config.yaml
gain_aug_db: 10
kernel_size: 5
loss: "cross_entropy"
optimizer: "muon"
momentum: 0.95
nesterov: true
epochs: 10.8
warmup_steps: 440
Rows from block 13, named by matrix and row number. Each number is 128 + 32 x the weight over its row's rms, rounded and kept within 0 to 255. All counts start at 0. Numbers have three digits each.
# c30: last pointwise conv (model.blocks.13.c3.0.weight, 192x192x1), inputs 96-191
c30.101:195127113116088159138077194139119064090084128114170128099100118150020166078148135137145138134113131192127099142166086105112175141183146183163166102126098166151111095119108130202134080111107126124138053175155142142096108109121123126128163104154129112116072109143144077138167153138183141084
c30.102:179101100113108090104169094163133132137048152122136069200145096116148098124100164102150120190157099118123129094096195134133089164176134128107152116131185124172110091120105120136156155125119084102083136149138145124162067109120095144108145124106103115134100142150131077105075110135203102121
c30.103:086160130061108130093204168190125122126131089157095085150138130196121137112127115127141151112069091135137134136051104056137115136141100180121133133104119151137128091122153112125136153143146133196140172136139083138097120126143143134154120141098100130137184103090125135166161053050149148129
c30.105:205142114166145128130150118175162177159137123142070110091192145031127159168118088159111139110100160130099110098060149082128093126119145104205130115040102138085128199136143110099158129092120103133085078127089148126070136158129124104210198060130081093134157113146178127147155134129112155120
c30.106:153125087129157151127059112166080164151157112129088083125129104189158113109132158150152138103158115125192100117067123077130090124141151156176048113126110181128108098106149101114073089120123150101139132169098089165086052127119127095101151156086098125187152066133090160160176134085151178142
c30.107:158170162109103116141164178128168164127119096096132097075130082070113155139078161139171105117105152125116133127091179109069122124143110158111150128165095052124116177173151109091134149125209156091158059069152101172104099097107151163198182116116126122201118097087137110057183129179101118081
c30.108:146121194124114168138143161114139128163190186132162154133157096136156145135180161105095119168165120135147166095092131166138119132204149162123104117115131107166149113067110158121095126165109103103084123172154049121146119054109115172084111148107138127179150109137144133142158138152142177103
c30.109:126131129163183119164113090117195115094147136097121108127109201076122078083126139116088090110122183170111127118113113109132132138061149106105147088122099133131131115096128137218174140114150100075118099132148150100139158200174188123119084106125076196158130131100089121162081047104129103095
c30.110:172104069132119103142110096123145129141110091157125131184084167132097191152112173150116084179146111079146058138092122065163116094120152119152161131081056112156143159118098130106126097139159078160148150128212118170143147136098096132064093067118121124153190168144124150120157137120104165111
c30.111:132132164158178141172059149102092116095104158130139168176094115130113101132137168144111104139147147113110166144166104153118141126135125114146145102176123134139185106116165164140154160190118141108047133165141127137201123077137099080133191088111112170155164123127107178087135065134160110085
c30.113:180133103157117210134118110102104095079146129123120069153170169107128118120133168141110105110119181147146085082091130116144156166083135104144098109159077128115096154135145095165124139127115112132191099099119154146114128064075090125108080055097116143111176109155124141171143150107168084112
c30.114:091071147111121141134114163202129184167095109157115189138148126127109124120133088090122118118095132165153134150133118113119155123203112129098157097104164120149134142126168146106103117125064151100101119113088123127150197086104124216075122144128146093146150103128157174131104125132151149157
c30.115:146173107100082060135176072107114150152151154108145071138140191147191172109153102149170150112161101047124137062086144107082144112156194176137103113112169115116098142169104085138158130142121124118142122135130115101118071122133106141103145161187114111145076123102092120104111088124114160170
c30.116:154174110103147117153218123145121121130125139102090102127157108079110090149114093138129139089174158076128121106120149118106116096066108122085096187150179168148137118151114100086129100126151165124192164136128109082142097097072072168168140104122105113136126125127162112108094126120158153162
c30.117:132160065156178109163111091156156110112102183146097149160088180133141119106136101161108163059142058140148102071107124110078142094149151151149093134125152085127163067146140173127134140165083096136114116076169223118186134108098123116186110133145164105133141141092154168167151079067156092130
c30.118:179157108179152132113111110175117111088115104106121117100093140148125154144137111145086135082072115118163119098120145120163116124146143171125072138092158113130131186147126132122117149114168140090113180125147107107148124162129158107099087202187053166161130098110091143134169151119112141089
c30.119:123156129111128081103134146105069133047074112143140132152168117103109117157111116131150149153116129123138149204152148118128141133152125184102118198075161178090127169172180137180117162127109120165098172118127122125115072090136091112130120097085071125127095126129135199127115163142090104141
c30.120:093192123168118095162162115185127100090100138099090061088081139085153120138104156151137091147127072140160121179143155129098144144134096131141169112098145113086122147109104126087104114139181106127147118110113152130131125098127092157116096070144100135072123134095117151161154109092135133094
c30.121:162083130149094099134162077139115099118140110173112134118152118169149126114119152135145092096075104135101162149117109154172109108136103185121127144105139168117099126129125054105172119197107251146097095090132157128132110180141118144095094135154107192118117142138162149118102119144075089137
c30.122:166136115154090110151163104119137102096156054091105154115122145127125135146138152147112175166096092104099188187046131118108124070166131125142111134166116091117098139111143072088159119100099095178098170074145127108097121148148062098142147085139106179102077077130114172109126141105115172119
c30.123:127188172104091165130131154104112138116091142077134086134090136102147084136120117121116123081131120103165149118168109159169153091101109145127124117102073102089125119106065132096154178094109171107185132219153150171105123126109131109084090137086100088096118132104176099125072100145145101075
c30.124:105177184109164120144161154149151133157120109082127088187126138132114136088118141121173150091111178111134147133100108079202057085154131119108045130138110168123142141171176141217114114070092162158154124132129133117151081105151091099093119100147120063087130118148096155070100144100150132139
c30.125:119135138201130091167134079173095162134096111173127097116130137121137109146152144083132110101117103103103124170157142089136147105127133113117078084140108064128099116072113090095124098158092123175117169097140179108181127152112159166093166191170175105088134192154218033141144113166152135180
c30.126:085122087145109130190140182105086129152161098112156101097094122114161142110141180131096140131134084075103114172063148106112086136116147183104107076188144128128162128137181127126042106131113111181118118178139079136106134090044109169120142117129120126105138114135141175175126134134112100156
c30.127:106113038174051117139162111172113137161128165118115111112083126116134136131126133148122163059108112150105133112092136102117160079117143106126094162081156115112136099121129114149106095116123113083132155123066151170150145126131148108130121162117114134088161153118118049121130218110095167122
c30.128:131140188135184123145160114072084128132150173105156140160159076179113145096074113152159105072140108179088160157168066131122150136099137102181113166145122165112099161157120158098117127088225129127145118126168133127161063124155111099129094139150134194072185163110081155106067113081131166185
c30.129:143151133106165088111079181087140092135145142127123121111136160017123187119108205130165148111097096125097161220089169138096079115077106234154093149130116139167107198109084134124131128123131148134139137139197141104156092164100129113127104122174142149077083128129116152098133127146162107112
c30.130:126085183107149146096110167160118163087112132077098109131055136154102141156110079071164122135129114115131142129119179119135103136149077137165105187079117107082115090108137168088094073146122123158073118140120086153178096168226165131103203188175110202099159122171119131131160137168091135149
c30.131:127137162172139146121103134059118127075108114093161095147116161171154088116161074167087141112152170118158099132149057102140169127121139121110141161195111168103083100127103137107146087097156097104061097095126101176099132122145069092135155137092104153121114156135120141110122085142097140106
c30.132:152191086102156089051140092147151106107154146062117150104104112098114114165098110165166111109107114133158125131129123146164157170142112084104075115205207135134189097126094136121107151088174110094169122137159144108162181132146134168136159138127163141158118106091155142144143125110165145145
c30.133:100160114109102110132098177098114118137101109070150143078098146119107123097072099110149154146095154123151110114128105103145114085123083097160174083137199121153128130165124165083080114177086170134101100120170110106123092146157167091170112181152140130120089164142177075126180088158091141175
c30.135:128151123140136139094113161101102171056154164141115116135111162180123143145115101143154181130139176171113129142144132098171125145137070136167111114128157112099166088138175075066132165108077102118200133094155126130157129120119083094153137099079045101146097142103166073149161141165094145192
c30.136:092100093149113137107103093113178121134130141093135148124135148203112162123136116164075189110123183135174173107092147157118144136099116166114104176122174171107109095122097177204173117152120139103175120124130102141115126167141130144157090095073115153134146115163083134091071142145124106126
c30.137:110124187117145122124152119119127109085156085127066149091122108102118159139141116156159104149154131095113178150145108154149124161196080117097143132128109146125178126138132146173091166127141120072107072174123105176073182162117087069121125150122107070198116120099115148092181168143115140150
c30.138:136083159131080148114073139109093170149188096109152179167135074153131106139149156148134170135099115094107180172189162119128127122139157172125088184158130139135127167151097085062149133126205070149089122168156139131165113162088110221131113102136084162111095101200111091180170110136120157133
c30.139:136089185095104169116113083146110136090200154101142174170186159108120163140077106133173153117100108122121094118156159122108167144100105200171112129119139176127138109135155121125143158144119110066150104137171106105123131124117165103141073126177082168096111080132123142132122081196158163084
c30.140:159051103103150145149175155133103188190128139149107140152106160118127120173084134148146172126071122128105085086134117108184091107142131088126117052138125122169163129122129141150096164141105119134097135118109115118196022095136159182201133113099075117101126134149197136168156122103158140168
c30.141:096130102099157176178117155086127127119066193131125097158129131156133104127167133173149135102160178138140182053098087114141135124115108145068079151134080079172143121125123105090070145186187167089139116087121155101110099122136083111067152143103119051103186185109111121125132103091103131170
c30.142:117127084112127065154135091120144123102170119118139156104096129109135142106154078133069076119110085094210113152174102195112143170137128165177122104139123153100148135150085101134156160083124138156154078088129114102104145082143161169108153152127145150140171179145082195128149121178119101172
c30.143:151121119167173077118083121126116175150116093133151125142204121106166121067130127137129098137082040168111147088129132189155094119146152177116090134113137083098151164125149149088123129138143084150125116105110155132138059066158135073124109092133148151163104116154116093112083126108085074131
c30.144:124178101097081119090109102124101106147074114155115134176115135101166114141135161150086124098147110149098119126178126113118149134088130098140160089158146184191134091144110105086139116139078097099178174136173144143100136110123136127101150149108200114160161118116151122136172092189131105119
c30.145:146154154185185087185170100134149093117193090112142084164091078141148127124156106107082153120127122109095132171109131136139139152115105202114126128153110076118166123154135141086117179106191131082112143139115134085124154096126145067114112136144142161097110153131148104108139085118090142112
c30.146:124144114149118098099191124152109160129130129095092121158083133169086117118124126117097170119084094103099152123064100149087134072162107132069136184101146154163155125146157138185178099192145168166100149131127143134119163150122171103234112169148190139111132162111087160156122150104120118132
c30.147:151166142105146142080167096099129159053105165142132157134180128103130117106130149075111126071099060135130071126105097116103039120085089108172151067094106150154121105085104102187077157176046196103151099106129128087103116130091197121118080146151131124146156146137128123100123132133117156121
c30.148:115113129096126128084087123125169133137143109149111125114156102107131059134134162093121129190134124144182096149120116119112117133134206137186159152137176066106138057167146188089197182130144125158179109147144107111097185143117112140182128108138181134154127056161149149177136094168142113137
c30.150:123076133136149051113186053160145104121111123166144126189136121114150125121121145141150137074074102150124151150166158142121151162173133170093087150135127060090111065097119131084064134086107122084158109137126109124180129154121075067070148145127095114175116089123185173120128150170104129100
c30.151:101147156067095127146142132166130117148108053129173086125148103067132113156129093145102087174184089154152100131169142179139122133100152096070180126160119095128127113116153160133096106092174131061086129175099131082163142085166083123114193122094131104141190109124101129067141161123127143161
c30.152:169125101157146101123090149161106119119117065153120071098080116150126130147092130180104146149156214141139178092090131150112126104176079121079146155126152092117143167131052116103098167097113141171181135151136138095136175163080111138176082147137073136181144098177159164127185090128117147173
c30.153:146208155074120112097140139094159119191174061108118165087129142093194165131144065068159177134090147122093099143132150148173078122200133105176127142106094097148124077100119152212113071172159124123136130078141163136104113064147107112089145087126139133138105169139114163123136121149148124125
c30.154:127129123099125166078114153101120197076124142142099131110086123121126092127159089146128178189135121126171155140127101122130108101088074126163112119211084105165124069143110146137175058118146138077126100114188155139088077114096133179131172105162096134111128124120110092164144168120181111121
c30.155:092143169130077175087177145146131099149094150101132116111122084137151180137164095157198108169160136091123098117044153177067090099161154105099111160130098153155137137123099170157127125182173144130102123134134103130074165143107127174112142096135099177076124128216157132113184126159123135164
c30.156:177137121053102162143094171142154155157153154172161160127141136134174143124195161166089087166126132180167121189129095134118081136184127121054152108086116114113113132088147164121119163142137107118102138174111092131112171125104090174183078146162153103178101135100098147151093146149137144197
c30.157:105181171131154123169152148129104118075171179105073171082087114122168102081104127183155094107064137168152131201178143120144121078151136138161138141138168109158124127101108107094181137158202114115127110125138118147151199090177160111151117111067165138129145074127123111153131096115151132035
c30.158:119085169117150125154131128101142166143108085123145085112118123150119138114081131104156110110134121137117155135070131069083122250172185136126108133081104092130084139106176168061101103129078088132115159152121123135215114142190201190083155182115114124134135101159155105080153155081146123129
c30.159:135128098071166083134097117137130152187076095115175114134120123137128126176103110136114156160172157100137155086136120157117144123135087169140125122140155149044152126234144131165100149170105132163161068160182108205148131071079126039123136083084080133139107086132091112076175140116111114200
c30.160:151098193178118145074140103197171157123163115122151109099158178050112105168171182071118108132132124198171134167102135190141069111147119117143148158107112159128120186166185158086137167096081089152120085119131135169078158191146135118198160041137113135099093144170208116079183127148145124087
c30.162:087135104097150185164188163118134102154140130103166087102137083109106148080116218171157085152166171161150166093084155127142113098094126184076128076071086159139108087137121130216166169152129146126065096078189149156089124205187138133195105115130110087122144123168145101145202102140129160163
c30.163:117144149148124152144190120164126143149126117071133177117111097054144116112088119095151179090149113095097132157132156084154122068108097127135121090103114079103076130114092126139084118097128136147131107136101080136116173107187132186249133088163141147142144082129129114086150069097156109064
c30.165:082170121136119203164143141088099090132177127160136124174098129107123062137152150151147123090147140140097121158133168164086125053079133177162072092104102073171142163113109177190120133084134185073088176095133148130114101143107130186093197163210108172137085097080105115086156149113154125098
c30.166:156133140052094083088120149107118152119110097125078121094161157172200184165089166142110068147117145117094215152191111128158123163157120097119105093116140141078139205133148170107131173166119138133090181164111134151149093096154075105111109202177102072133119129168141148148138106106124120188
c30.167:182135186118143107116137081137182151136103143118127039186136145125167122147150125146097067137111177183107091129128147135118123134154122179131091104083126142131156119130153179158116192154125146138115108061155140109157114117074113087151119141174145095129086128169114138109129132124109095145
c30.168:096088117128122081146165074124163157177160130170163058103155144093182185133114112095099137147110165127129125114134114122085138107125145085116164102097085086150091166100164120158128174178077062148153141106146128086153077108121162102114119091113152068079123157174110215098123132141152146115
c30.169:125072143126129145067160176150108079119160173110107128072125155109071121126159139150156152120123136043131130176118110116162112151086110128176112115209158077099092078112119148186091110151152118151130127135114112113068093188152146150076154155173101136099133125121147196123156130147144089133
c30.170:186168084142104095098198166098118092088161155170168158140127149113165117116191147136093090121121112152123140083106125149090141153145125141127126138132125114122103092164115100158180134038135126164172124147136096099077170150102150110100141085155132111143166120096147180142065185137143131183
c30.171:144118184133089151163095132105123118124095099135114139104139169021070152139137113138124178125135199088110143178120172156098105140187107120078134176170194166115144214075192118137107076153140186095153132101167088120130119106169112071116103110120111169154106127146105125166142102098145158134