Rows from block 10 of a small sound classifier, named by matrix and row number. Each number is 500 + 25 x the weight over its row's rms, rounded and kept within 0 to 999. All counts start at 0. Numbers have three digits each. After the name is the row's rms in percent of the matrix's.
After each channel's rows are labels from the 100 clips, of 14976, where the channel reaches its highest value: "loudest" is the band of the loudest frequency at the time of the peak. Only what is clearly more common there than usual is listed. The data: acted Russian speech (Dusha). In brackets: how many of the 100, against the usual share in percent.
# c30: last pointwise conv (model.blocks.10.c3.0.weight, 192x192x1), inputs 96-191

c30.53 096:529515525494506512491442521482494480481473513452501473502480493502481516471468521453494512502460495516473490468473487462495462479451498467467474502474538501522466520479509538489498456509491506468516473525513499544528489510514503519486504491480525508467473558509521511510480496520475485506
loudest: 500 to 1000 Hz (35 vs 8.8)

c30.154 091:486525524489520470487493485498493480473475505474481458489452477478503454490512494505499488521490499483507524494455489505526536500514510458498487536533507504468458476486492502494518499517463517522544542484506532485490485507526462494500456513497510460502530509536550497537452493521456496506
loudest: 4000 to 8000 Hz (26 vs 7.8)

c30.106 099:456530522491496516458515504463485454473496524494534496510497519522464485482455466488540475486480503500511482469512522511519468483521548511537508516541495506478532462499511507525506533503479512525508541482472547556494479518513535523525499518474467501473541495526494497534488455498526528495
loudest: 500 to 1000 Hz (35 vs 8.8)

c30.190 113:479502515484501493464485515487468514523491473496471490527487485464527480517483481487493487510489514517501504463476530514530521469522526550488544524488500486516459487492470507477476473507513447482501522513459531509480485497486506489488517476469445498502520493491448488483476484470511474503
loudest: 4000 to 8000 Hz (35 vs 7.8)

c30.181 093:575520552467526491516494521485542494502513488525480476491479498475543504490483504472477479491534468512471526460504448489519495479490510495492457511499496472487504535528495509529478478460474499498530501495512501520551512520497499527490501485448493535506474509514514492495550514533521478498
loudest: 250 to 500 Hz (57 vs 19.6)

c30.6 089:525502487483462451509482476557577490484517471481498508515498520456529480506515468538525504504519456510508510503518511520484501489534487544520429449526498462523446482485479473491491535460505536471492484498508536539473500510514524484492478509517482521521505527492502480517501498557491508500
loudest: 4000 to 8000 Hz (26 vs 7.8)

c30.79 089:492498517490488494527516513506511510525531508503477526499487557559456516513525497473485516449520472537498519477497467499513499497456508494533479491520570512478531499493485484479464509493468546454504470481526472512477495549495479515496513468539520501507515518483469459477474474479484525512
loudest: 250 to 500 Hz (42 vs 19.6)

c30.51 091:508489491450502476445496455520532514446490484473501474489501503501489472509505532503473535480484473540512492498487499507509489503474518507490492465469482474488471523500483495489494573492521507539489485534485499512512506514552476466448493534483501478485517481467494526522487487475464485516
loudest: 4000 to 8000 Hz (49 vs 7.8)

c30.40 095:499517453505462522502476470487482493510509482500509501465502489494548483500517506482426480505484478528473497438498528530515514485531512524507490522493532497512554516506522519548511521492516489505487506474514523452442497522476467486417522498488486536489463482507515485499496459505501476498
loudest: 500 to 1000 Hz (25 vs 8.8)

c30.119 093:455491507508465460516497478484494542519554489516499551498506533462450527487528500529475473540464523488528499447501525518488472535522467476525501498485497480493479477512471481521489494495482496517515532503525507524496552517501465498521529488526536560540535474523505496513512502462510473501
loudest: 500 to 1000 Hz (26 vs 8.8)

c30.118 093:530569490486519502540510472473503487489485469512478509490492527492488488509491496509529505517482479494501515454510487519540460484461506479483483561500487491502535557525503538494510489524482496534518472504503493591556495495528468510501470495505472478552476514537528507509494482503486542519
loudest: 500 to 1000 Hz (26 vs 8.8)

c30.70 101:444466537548520491500498483495498481565479456465532468489508478496517512486515502507498508486525513511521457499513437524483498492460516491465496525502501543472538523505523496481503473448541486517427452514460479477502513460502503491563516496525502518533496468489515528481518543452470492510
loudest: 500 to 1000 Hz (27 vs 8.8)

c30.175 105:486478512481472458487499501481517516497492524498516448535481488483506464495512514538512473502521502486524503522563516515516500490512519500525512519494504531521527486490529549489521492500487489524525527481480520545524479447504506495517511507490468480498509536520482500462523495523475514485
loudest: 4000 to 8000 Hz (26 vs 7.8)

c30.186 103:532543525522496500496515546524525514521515497492482511516508488509502502509517521489547510462521545470471491511548489500507489479517454488509552473506468471507540475531489545484510513492463542534558509519490529516500509488509529485501497537446491479468496492496470512511474480475485503499
loudest: 4000 to 8000 Hz (29 vs 7.8)

c30.164 092:487530508509489498494494450519536531485504471465525493508509514456519486509516475517481509523504498511520532516529543495518537495496539479487530502488522479496491535543539540481537467478481510538502504465442480531514513475535521475509474488481489472571489487495504510459485513512503515507
loudest: 250 to 500 Hz (75 vs 19.6)

c30.12 109:507499517498481493505505521499472499487497498484517476498455527505500468518494512530478522520482434522484476469435519514512506519529502498496513508463543505526584525492493472483500466493503478542487478503467516503487510487496538490489475502485477481522481528471502458523486488465468493457
loudest: 500 to 1000 Hz (32 vs 8.8)

c30.157 080:526485521478503503487517516537533486533496495518495492553498518515562496487495506495504512512501474522496548508530526511520506493461482541468482507473486504481492493516459406519486493523494491495520516471517542500514519461531482507512505539484477521472464490476510496438533498485470531505
loudest: 4000 to 8000 Hz (31 vs 7.8)

c30.112 094:519485474520550514508471506490528497497514478500483497442500495464475489485508513474471519508523476535475474495512523462521549463518499521535466531503503528496472504531522518519516498520497473470534480512444504465478488506517498491506522493489510535477506486463506521488491496515461475543
loudest: 4000 to 8000 Hz (46 vs 7.8)

c30.103 100:456527498493531483421487476529510479501523552496460544465468488506467501484528501484506479462490457520514497526503496540481510505489495493527465462491526518538478460514506457471467495487516498479477508494509498553478487526466494487501533512488476511549484517489489464524515490467527551475
loudest: 1000 to 2000 Hz (27 vs 3); 4000 to 8000 Hz (25 vs 7.8)

c30.13 098:495500515505505453483491492473485521496505463512497522490496542489535500487501476512559490501497526525481494503484511492502531507446521477479500491491543466493447505547501483552517501468524483500512504488479522490460532509527545482475518531487477489542486493532496494529539569498486523522
loudest: 4000 to 8000 Hz (34 vs 7.8)

c30.160 091:459536526565516505476461526505505456520522496519475530509521490492483553516527520505477481513465551474482486488477483489510516557497497494560483471521536489503492525528510536480514524496479485498482472504503510517511531452523533501540479484502477492443520525509500476468500463442515505500
loudest: 250 to 500 Hz (43 vs 19.6)

c30.27 098:474491514486488478495499457481554490526501530475474526515502471506535509493506492507421487496472490518512503467477514487500437529532501525517518461492504452512486526476532486501478501528517489493516500518480489566513515477445536489500504513545407530508534485536503511459458511506488501520
loudest: 4000 to 8000 Hz (25 vs 7.8)

c30.66 110:463512511510462492508509459518493494510475513497524472516531521489513477427491502504495473490502449514440548507496515493523542467524501492476504505485522446530510523554534547514516451483494481468522507493490440512472517485491544512511494538463549528517526500507541536506447476509480530501
loudest: 250 to 500 Hz (61 vs 19.6)

c30.15 093:493485463480544520498506499511502488524509501465557499510509465532501488521488497522491483514543500512486444495525522456481460509529533510568514449498476530521518495471444546479490496487500521519516504457476493510506504509500481518492484502438455527456532525496535527508521486524474489478
loudest: 250 to 500 Hz (42 vs 19.6); 500 to 1000 Hz (33 vs 8.8)

c30.88 091:518502501515498471495538509501521498502535497470557502499537505503517546504485486503490464512437477512492495513488504446543495531502507480482469488505484502511466506482520499533551501503494503484467495511507563477492486493475490516517495492467524464475487484533473526503525501514499494520
loudest: 250 to 500 Hz (48 vs 19.6)

c30.151 113:505494524497469541514492516510518499529476482533489520508537515498523486501494506538495490556505551483548488485491525527478475546499458499457530482481478478484507508541492450482523486504459492528435504463505517513500466472478510503546514483477488465498439480478459462482500535495512531494
loudest: 500 to 1000 Hz (45 vs 8.8)

c30.149 115:511475453515487476511517483497520482508516550484500501513511509538509510517492515503500516514442507484464503471474568504472499516483506480480538536484469434532499506471516549474493507540548502495441523503525528469496445521488504455491516483529500555492470497501487517483465534478513492510
loudest: 500 to 1000 Hz (27 vs 8.8)

c30.19 098:550524481504497474511508438541530488489493472523513520486493519494487486483516491477473496458504482475461472509506520468505519481461498493496485533537511501524499492506477452505491467518489505542503512492463559490514525491471500501480481486527523497506543517483494534498515515493519510510
loudest: 500 to 1000 Hz (27 vs 8.8)

c30.105 107:485494535479543497528551499515547514498499500493504492498515507483462525494461472460492535517525486516514482481482490477534481497485512534543507519500470507508527533485470515470503524477515512496496517468492554482488498508515474505486513538497477483503523505520523485502454549492509519479
loudest: 4000 to 8000 Hz (29 vs 7.8)

c30.85 103:506491471443491465516539502485482490491506475511497499534536463504499520498521515529450557558464462538475455498486504473531505513540506494503457467456525491507507518477456528502494485472514519495512500516480538487467472486539507527459511504489528471496530495460472475508505514518510488524
loudest: 250 to 500 Hz (46 vs 19.6)

c30.3 085:463540489516498604484500512463487458534547518483496520515472512510496484479498493499498475529517533501485486497489472465492516474538492499468525484550525486507515479463528524505509521501482465471459507508479488498488505513479475467464505465458495515492504483473512493570485520519460511462
loudest: 250 to 500 Hz (74 vs 19.6)

c30.137 097:514481526477453527510480491460476537492493478503458518488512476461524456521493529498470465543487509545478467558526517502476534493495475500455456516514465489504501451502504545506509497531520488532479488510530505498474482511501533495519493553484508521539477466513489467517483497520513538488
loudest: 500 to 1000 Hz (29 vs 8.8)

c30.117 098:512468490544475505541498501492486481486555532527492555499524493523513515491473486501500512534483525508473505492522457487514469524483454511499539442557488500481515550507519505482500522509477475507486550523476563495503535517488518507551532468560486501471500502478501551519517505497495535494
loudest: 250 to 500 Hz (44 vs 19.6)

c30.86 113:501472550505472490489538501510523475525485473500498511517495473518468498500479529509472499475517480504497514518511478514545541466511491499497520502497526496505498534504541517557480472528542493474484491564506523448464523546494482471495483525496451497477543484510519533501494503482482521463
loudest: 250 to 500 Hz (43 vs 19.6)

c30.72 116:502524548529465533459473467497503520506545479495496532521495492501478516521469519480496502509505453472541509506511531516463469480463543472483499478551490507510513489488432492542495486510491466530492452533501507499504488536491508505508499500531527474503485455533511515480495509479508481503
loudest: 500 to 1000 Hz (68 vs 8.8)

c30.20 109:502525472483511519508498513454525506469484506483530477492553490514479512496492529500481483520458529480530477515481496481492557484495472495505444535529462483524533506502474469447523487473516502487472480471474493504491508474524533498488511554525489495510507473520496494517487474499510459484
loudest: 500 to 1000 Hz (30 vs 8.8)

c30.7 099:487512543528506491473494465494531529517498485514527544520521527477485474481507498512512479492529491485473480485487452501479518490500507446494460520478495532523475512465456498506507500464534493523540496478505524512484513500483468497492432447496491512483468511462517528497506487450482535443
loudest: 4000 to 8000 Hz (42 vs 7.8)

c30.56 102:546492505493505489521437522527516506459526510531521483499525490491553505480495479497507508488510467494501519490479498465493497509514502476488483507490483465462455472464491498485507521495509526476493523494512484462489506488477474515496503499532529511500444487502510489514491529551517515486
loudest: 250 to 500 Hz (40 vs 19.6)

c30.31 093:533473485500442523520485508474495472501444501502500508465479497480498444523486515504464496492495503507517520520511487518483512534465470543489494488529487486547528513488482467488516512499523539536474512556514474471536473500520541493557466569561473513516499485489473485456457491525560519463
loudest: 500 to 1000 Hz (25 vs 8.8)

c30.78 108:504521524533526500502561475523522473508501522530495574476514502511478510500543495503518508491535507513498511495489525485454446507504479460503496460486530485484521525485504525490497544521493477502492478509535473503454509482462497511471509457526495474531531485475490488518489472524492544473
loudest: 250 to 500 Hz (50 vs 19.6)

c30.133 103:499497510530508495512545524528529491496520532486546487490476532519536525523523526514464504535537501488534490486507513490491458502516505440501480426513497521481498553441481500448509477505547508474469471504536446479516538528525505515477526500501522512502526520496455461521493511472525477507
loudest: 250 to 500 Hz (41 vs 19.6)

c30.165 090:533485464540474480514486486493466518482484475489426500518493473474479458524530499479496522490528519496468471476482488470507516519477507467482496554492492449498515543495522434513505542521502500475523519521540465498488545465504519497508458517507465500554455474517484501514487493513513516489
loudest: 1000 to 2000 Hz (32 vs 3)

c30.24 087:464518501475528500500447481547462458475492535502479482502458489526484495484513454492534492491463540465470508524495490471486495514459458509488499555471485489504528484512501490482508507550478493534542502521538519501476541501484543515524470494521481463522505480496527545490486482501490542532
loudest: 4000 to 8000 Hz (37 vs 7.8)

c30.101 095:504463507555519483476483539525503493524474564474498497509521513470493530459534478493504549481470485461472499522505464494498541508493482516494526478471504504541490502465501512482506488477536467507495458464478532501530475480534493500507501552489512525492465492443463505536472503492517497509
loudest: 500 to 1000 Hz (37 vs 8.8)

c30.171 106:494508511497493550538475459508493526465492507526540504528475483497497458496508502511490519479478491503526517461496509511480450524494518483502527517511491506511481483482494505531484458476538513506501483548496507521507469509513483464439497475502501511521491521489492475496490506486492481512
loudest: 4000 to 8000 Hz (54 vs 7.8)

c30.107 096:488518501473526527498473516519470534475476580492482531489431460479498508483522491487483491496498500502468488490485513512488477490490485553454514504501506473504517484492515455478486474474458484523465486519548521512529539496467503481517471557518476522529460532486458508502509541498534496470
loudest: 4000 to 8000 Hz (32 vs 7.8)

c30.185 093:493481484542488492452455525538554485531483507509489484537509475506466476513515499503520505514466472497457472521492435452493454522489502449537519498498491505497493507544490503501478509492515528521524487521496458532510499527448551510462506536504483523539510456476486458518499493483489437500
loudest: 2000 to 4000 Hz (34 vs 2.4); 4000 to 8000 Hz (30 vs 7.8)

c30.16 106:527526536471482488439508500473525478532468510495495515487495540504538474470470492505504535476498510541525515485509519479486481513465494472503557465454462492511530482473471491491517490494512481501534504536517520484505467484487500519482534469497501500494512474507484488493520465511477474477
loudest: 250 to 500 Hz (42 vs 19.6); 500 to 1000 Hz (31 vs 8.8)

c30.176 097:492506501481466477520510434512508486478487465498524483500505479492504506490514528513494521479517514541476475529525543559499472478494477505524559539525510513517449527531474547544504495501502511493514517503493512514539509469482463505481493501496467502500451507505494490494511483442546477457
loudest: 4000 to 8000 Hz (25 vs 7.8)

c30.34 100:506496542507533494498499528526502519513510523477511492496469506503493475479500488448584499481495494471529503480531479488528533514475472483502519446494479449496462488480475452489491512515473498504506474509505504521506510493513509532504514538508465503501533492511526537516515479520459542511
loudest: 500 to 1000 Hz (33 vs 8.8)

c30.96 122:496527475500501512475503495489481477497524499478526508536491519497498473445509535526527503491537467517476540527562522479503531528513490498498506494509460544504535524472492496425495500503507485484472486425497557510496478491530492495476488527488515524468464521464472493463504494488510487485
loudest: 250 to 500 Hz (53 vs 19.6)

c30.161 100:449482472497518501501541535481498525506497481524514522473471528540484519485464495489504508489514486513525502523482489504519476493484522487487478483478488520517507458508531466527507486498466519480490510497519473568553515507464465498508568463492516522532499503515484460512485515504519510489
loudest: 500 to 1000 Hz (45 vs 8.8)

c30.138 097:478509461509541488497482490497481501463491521528529488505497518565517509520484519476465482441512448536466528522513503489474475467469502515518483475513517540490473492517473553503520557479506503451501491470499496515513513482533481540500509466523468528497541518482506514543528494550499486515
loudest: 250 to 500 Hz (51 vs 19.6)

c30.129 094:459515493491502523514477500491519520562506519518500506497475481459482491524476528516511509481503530480504478510511495476486489492558483453496576472496496513475502464533463463453504547512503478482470500516535495499500502501467549528473518531476503470457481484528472481533484475510522505490
loudest: 4000 to 8000 Hz (41 vs 7.8)

c30.23 106:512498484522484525458507512474507520544510498468527485539470469485491530496514514513465471537483463477499482486439495514495494502497498520507495485508506547512526509496473538494509456456476490476527514482480486504457496475488502486532491497526514527492468544520535523495511458505474510483
loudest: 500 to 1000 Hz (25 vs 8.8)

c30.115 096:532510543570520517453489534469483517495505457491492506495520549501518517519524449498489513489499510509516493468495474504491448525487488469493470497520503461536536505507478539496489475531442522496546491501480487477492501480509484502480430450484501527564464503468493497484494477510497511455
loudest: 250 to 500 Hz (55 vs 19.6)

c30.43 123:482483527522485470494518503534524481478519484528510522534477509520551521497510503538512528522479539486513498503485547496530513476486458462482483517455567483522534505495529503488478533515508526568489492480460522499515517503514594501510477510495519477475484521511511489537466495504496510485
loudest: 500 to 1000 Hz (41 vs 8.8)

c30.41 101:544500489478462476517504505507454480482526499548535539516506549508522476504453489533482489531457523541540519501484548547505503508517473489500480502476481466530488488480499509521511484494502484520481481492454522501501470491513523527502492494480501482482504497516521479525486514528508491510
loudest: 500 to 1000 Hz (43 vs 8.8)

c30.121 102:551497488486464464470460465493491497459510467517486574538511528508495504530497480510507483538493488521508515493451528498471484547446484497473506486488505468486522498445479487492481498509477470479504513492514477515484534492489490494482450506456484499501477488485484486484507497459529508519
loudest: 500 to 1000 Hz (36 vs 8.8)

c30.29 095:499491510454543531536507486507521457479536481524529484503463547535492554499553509498484490489521492480437515485516503494512482521468483528484492477506548510484506506459467483515479517465498508469564505504515498515487501534506496486507512476496482495525510496508529468545506535524498472527
loudest: 250 to 500 Hz (58 vs 19.6)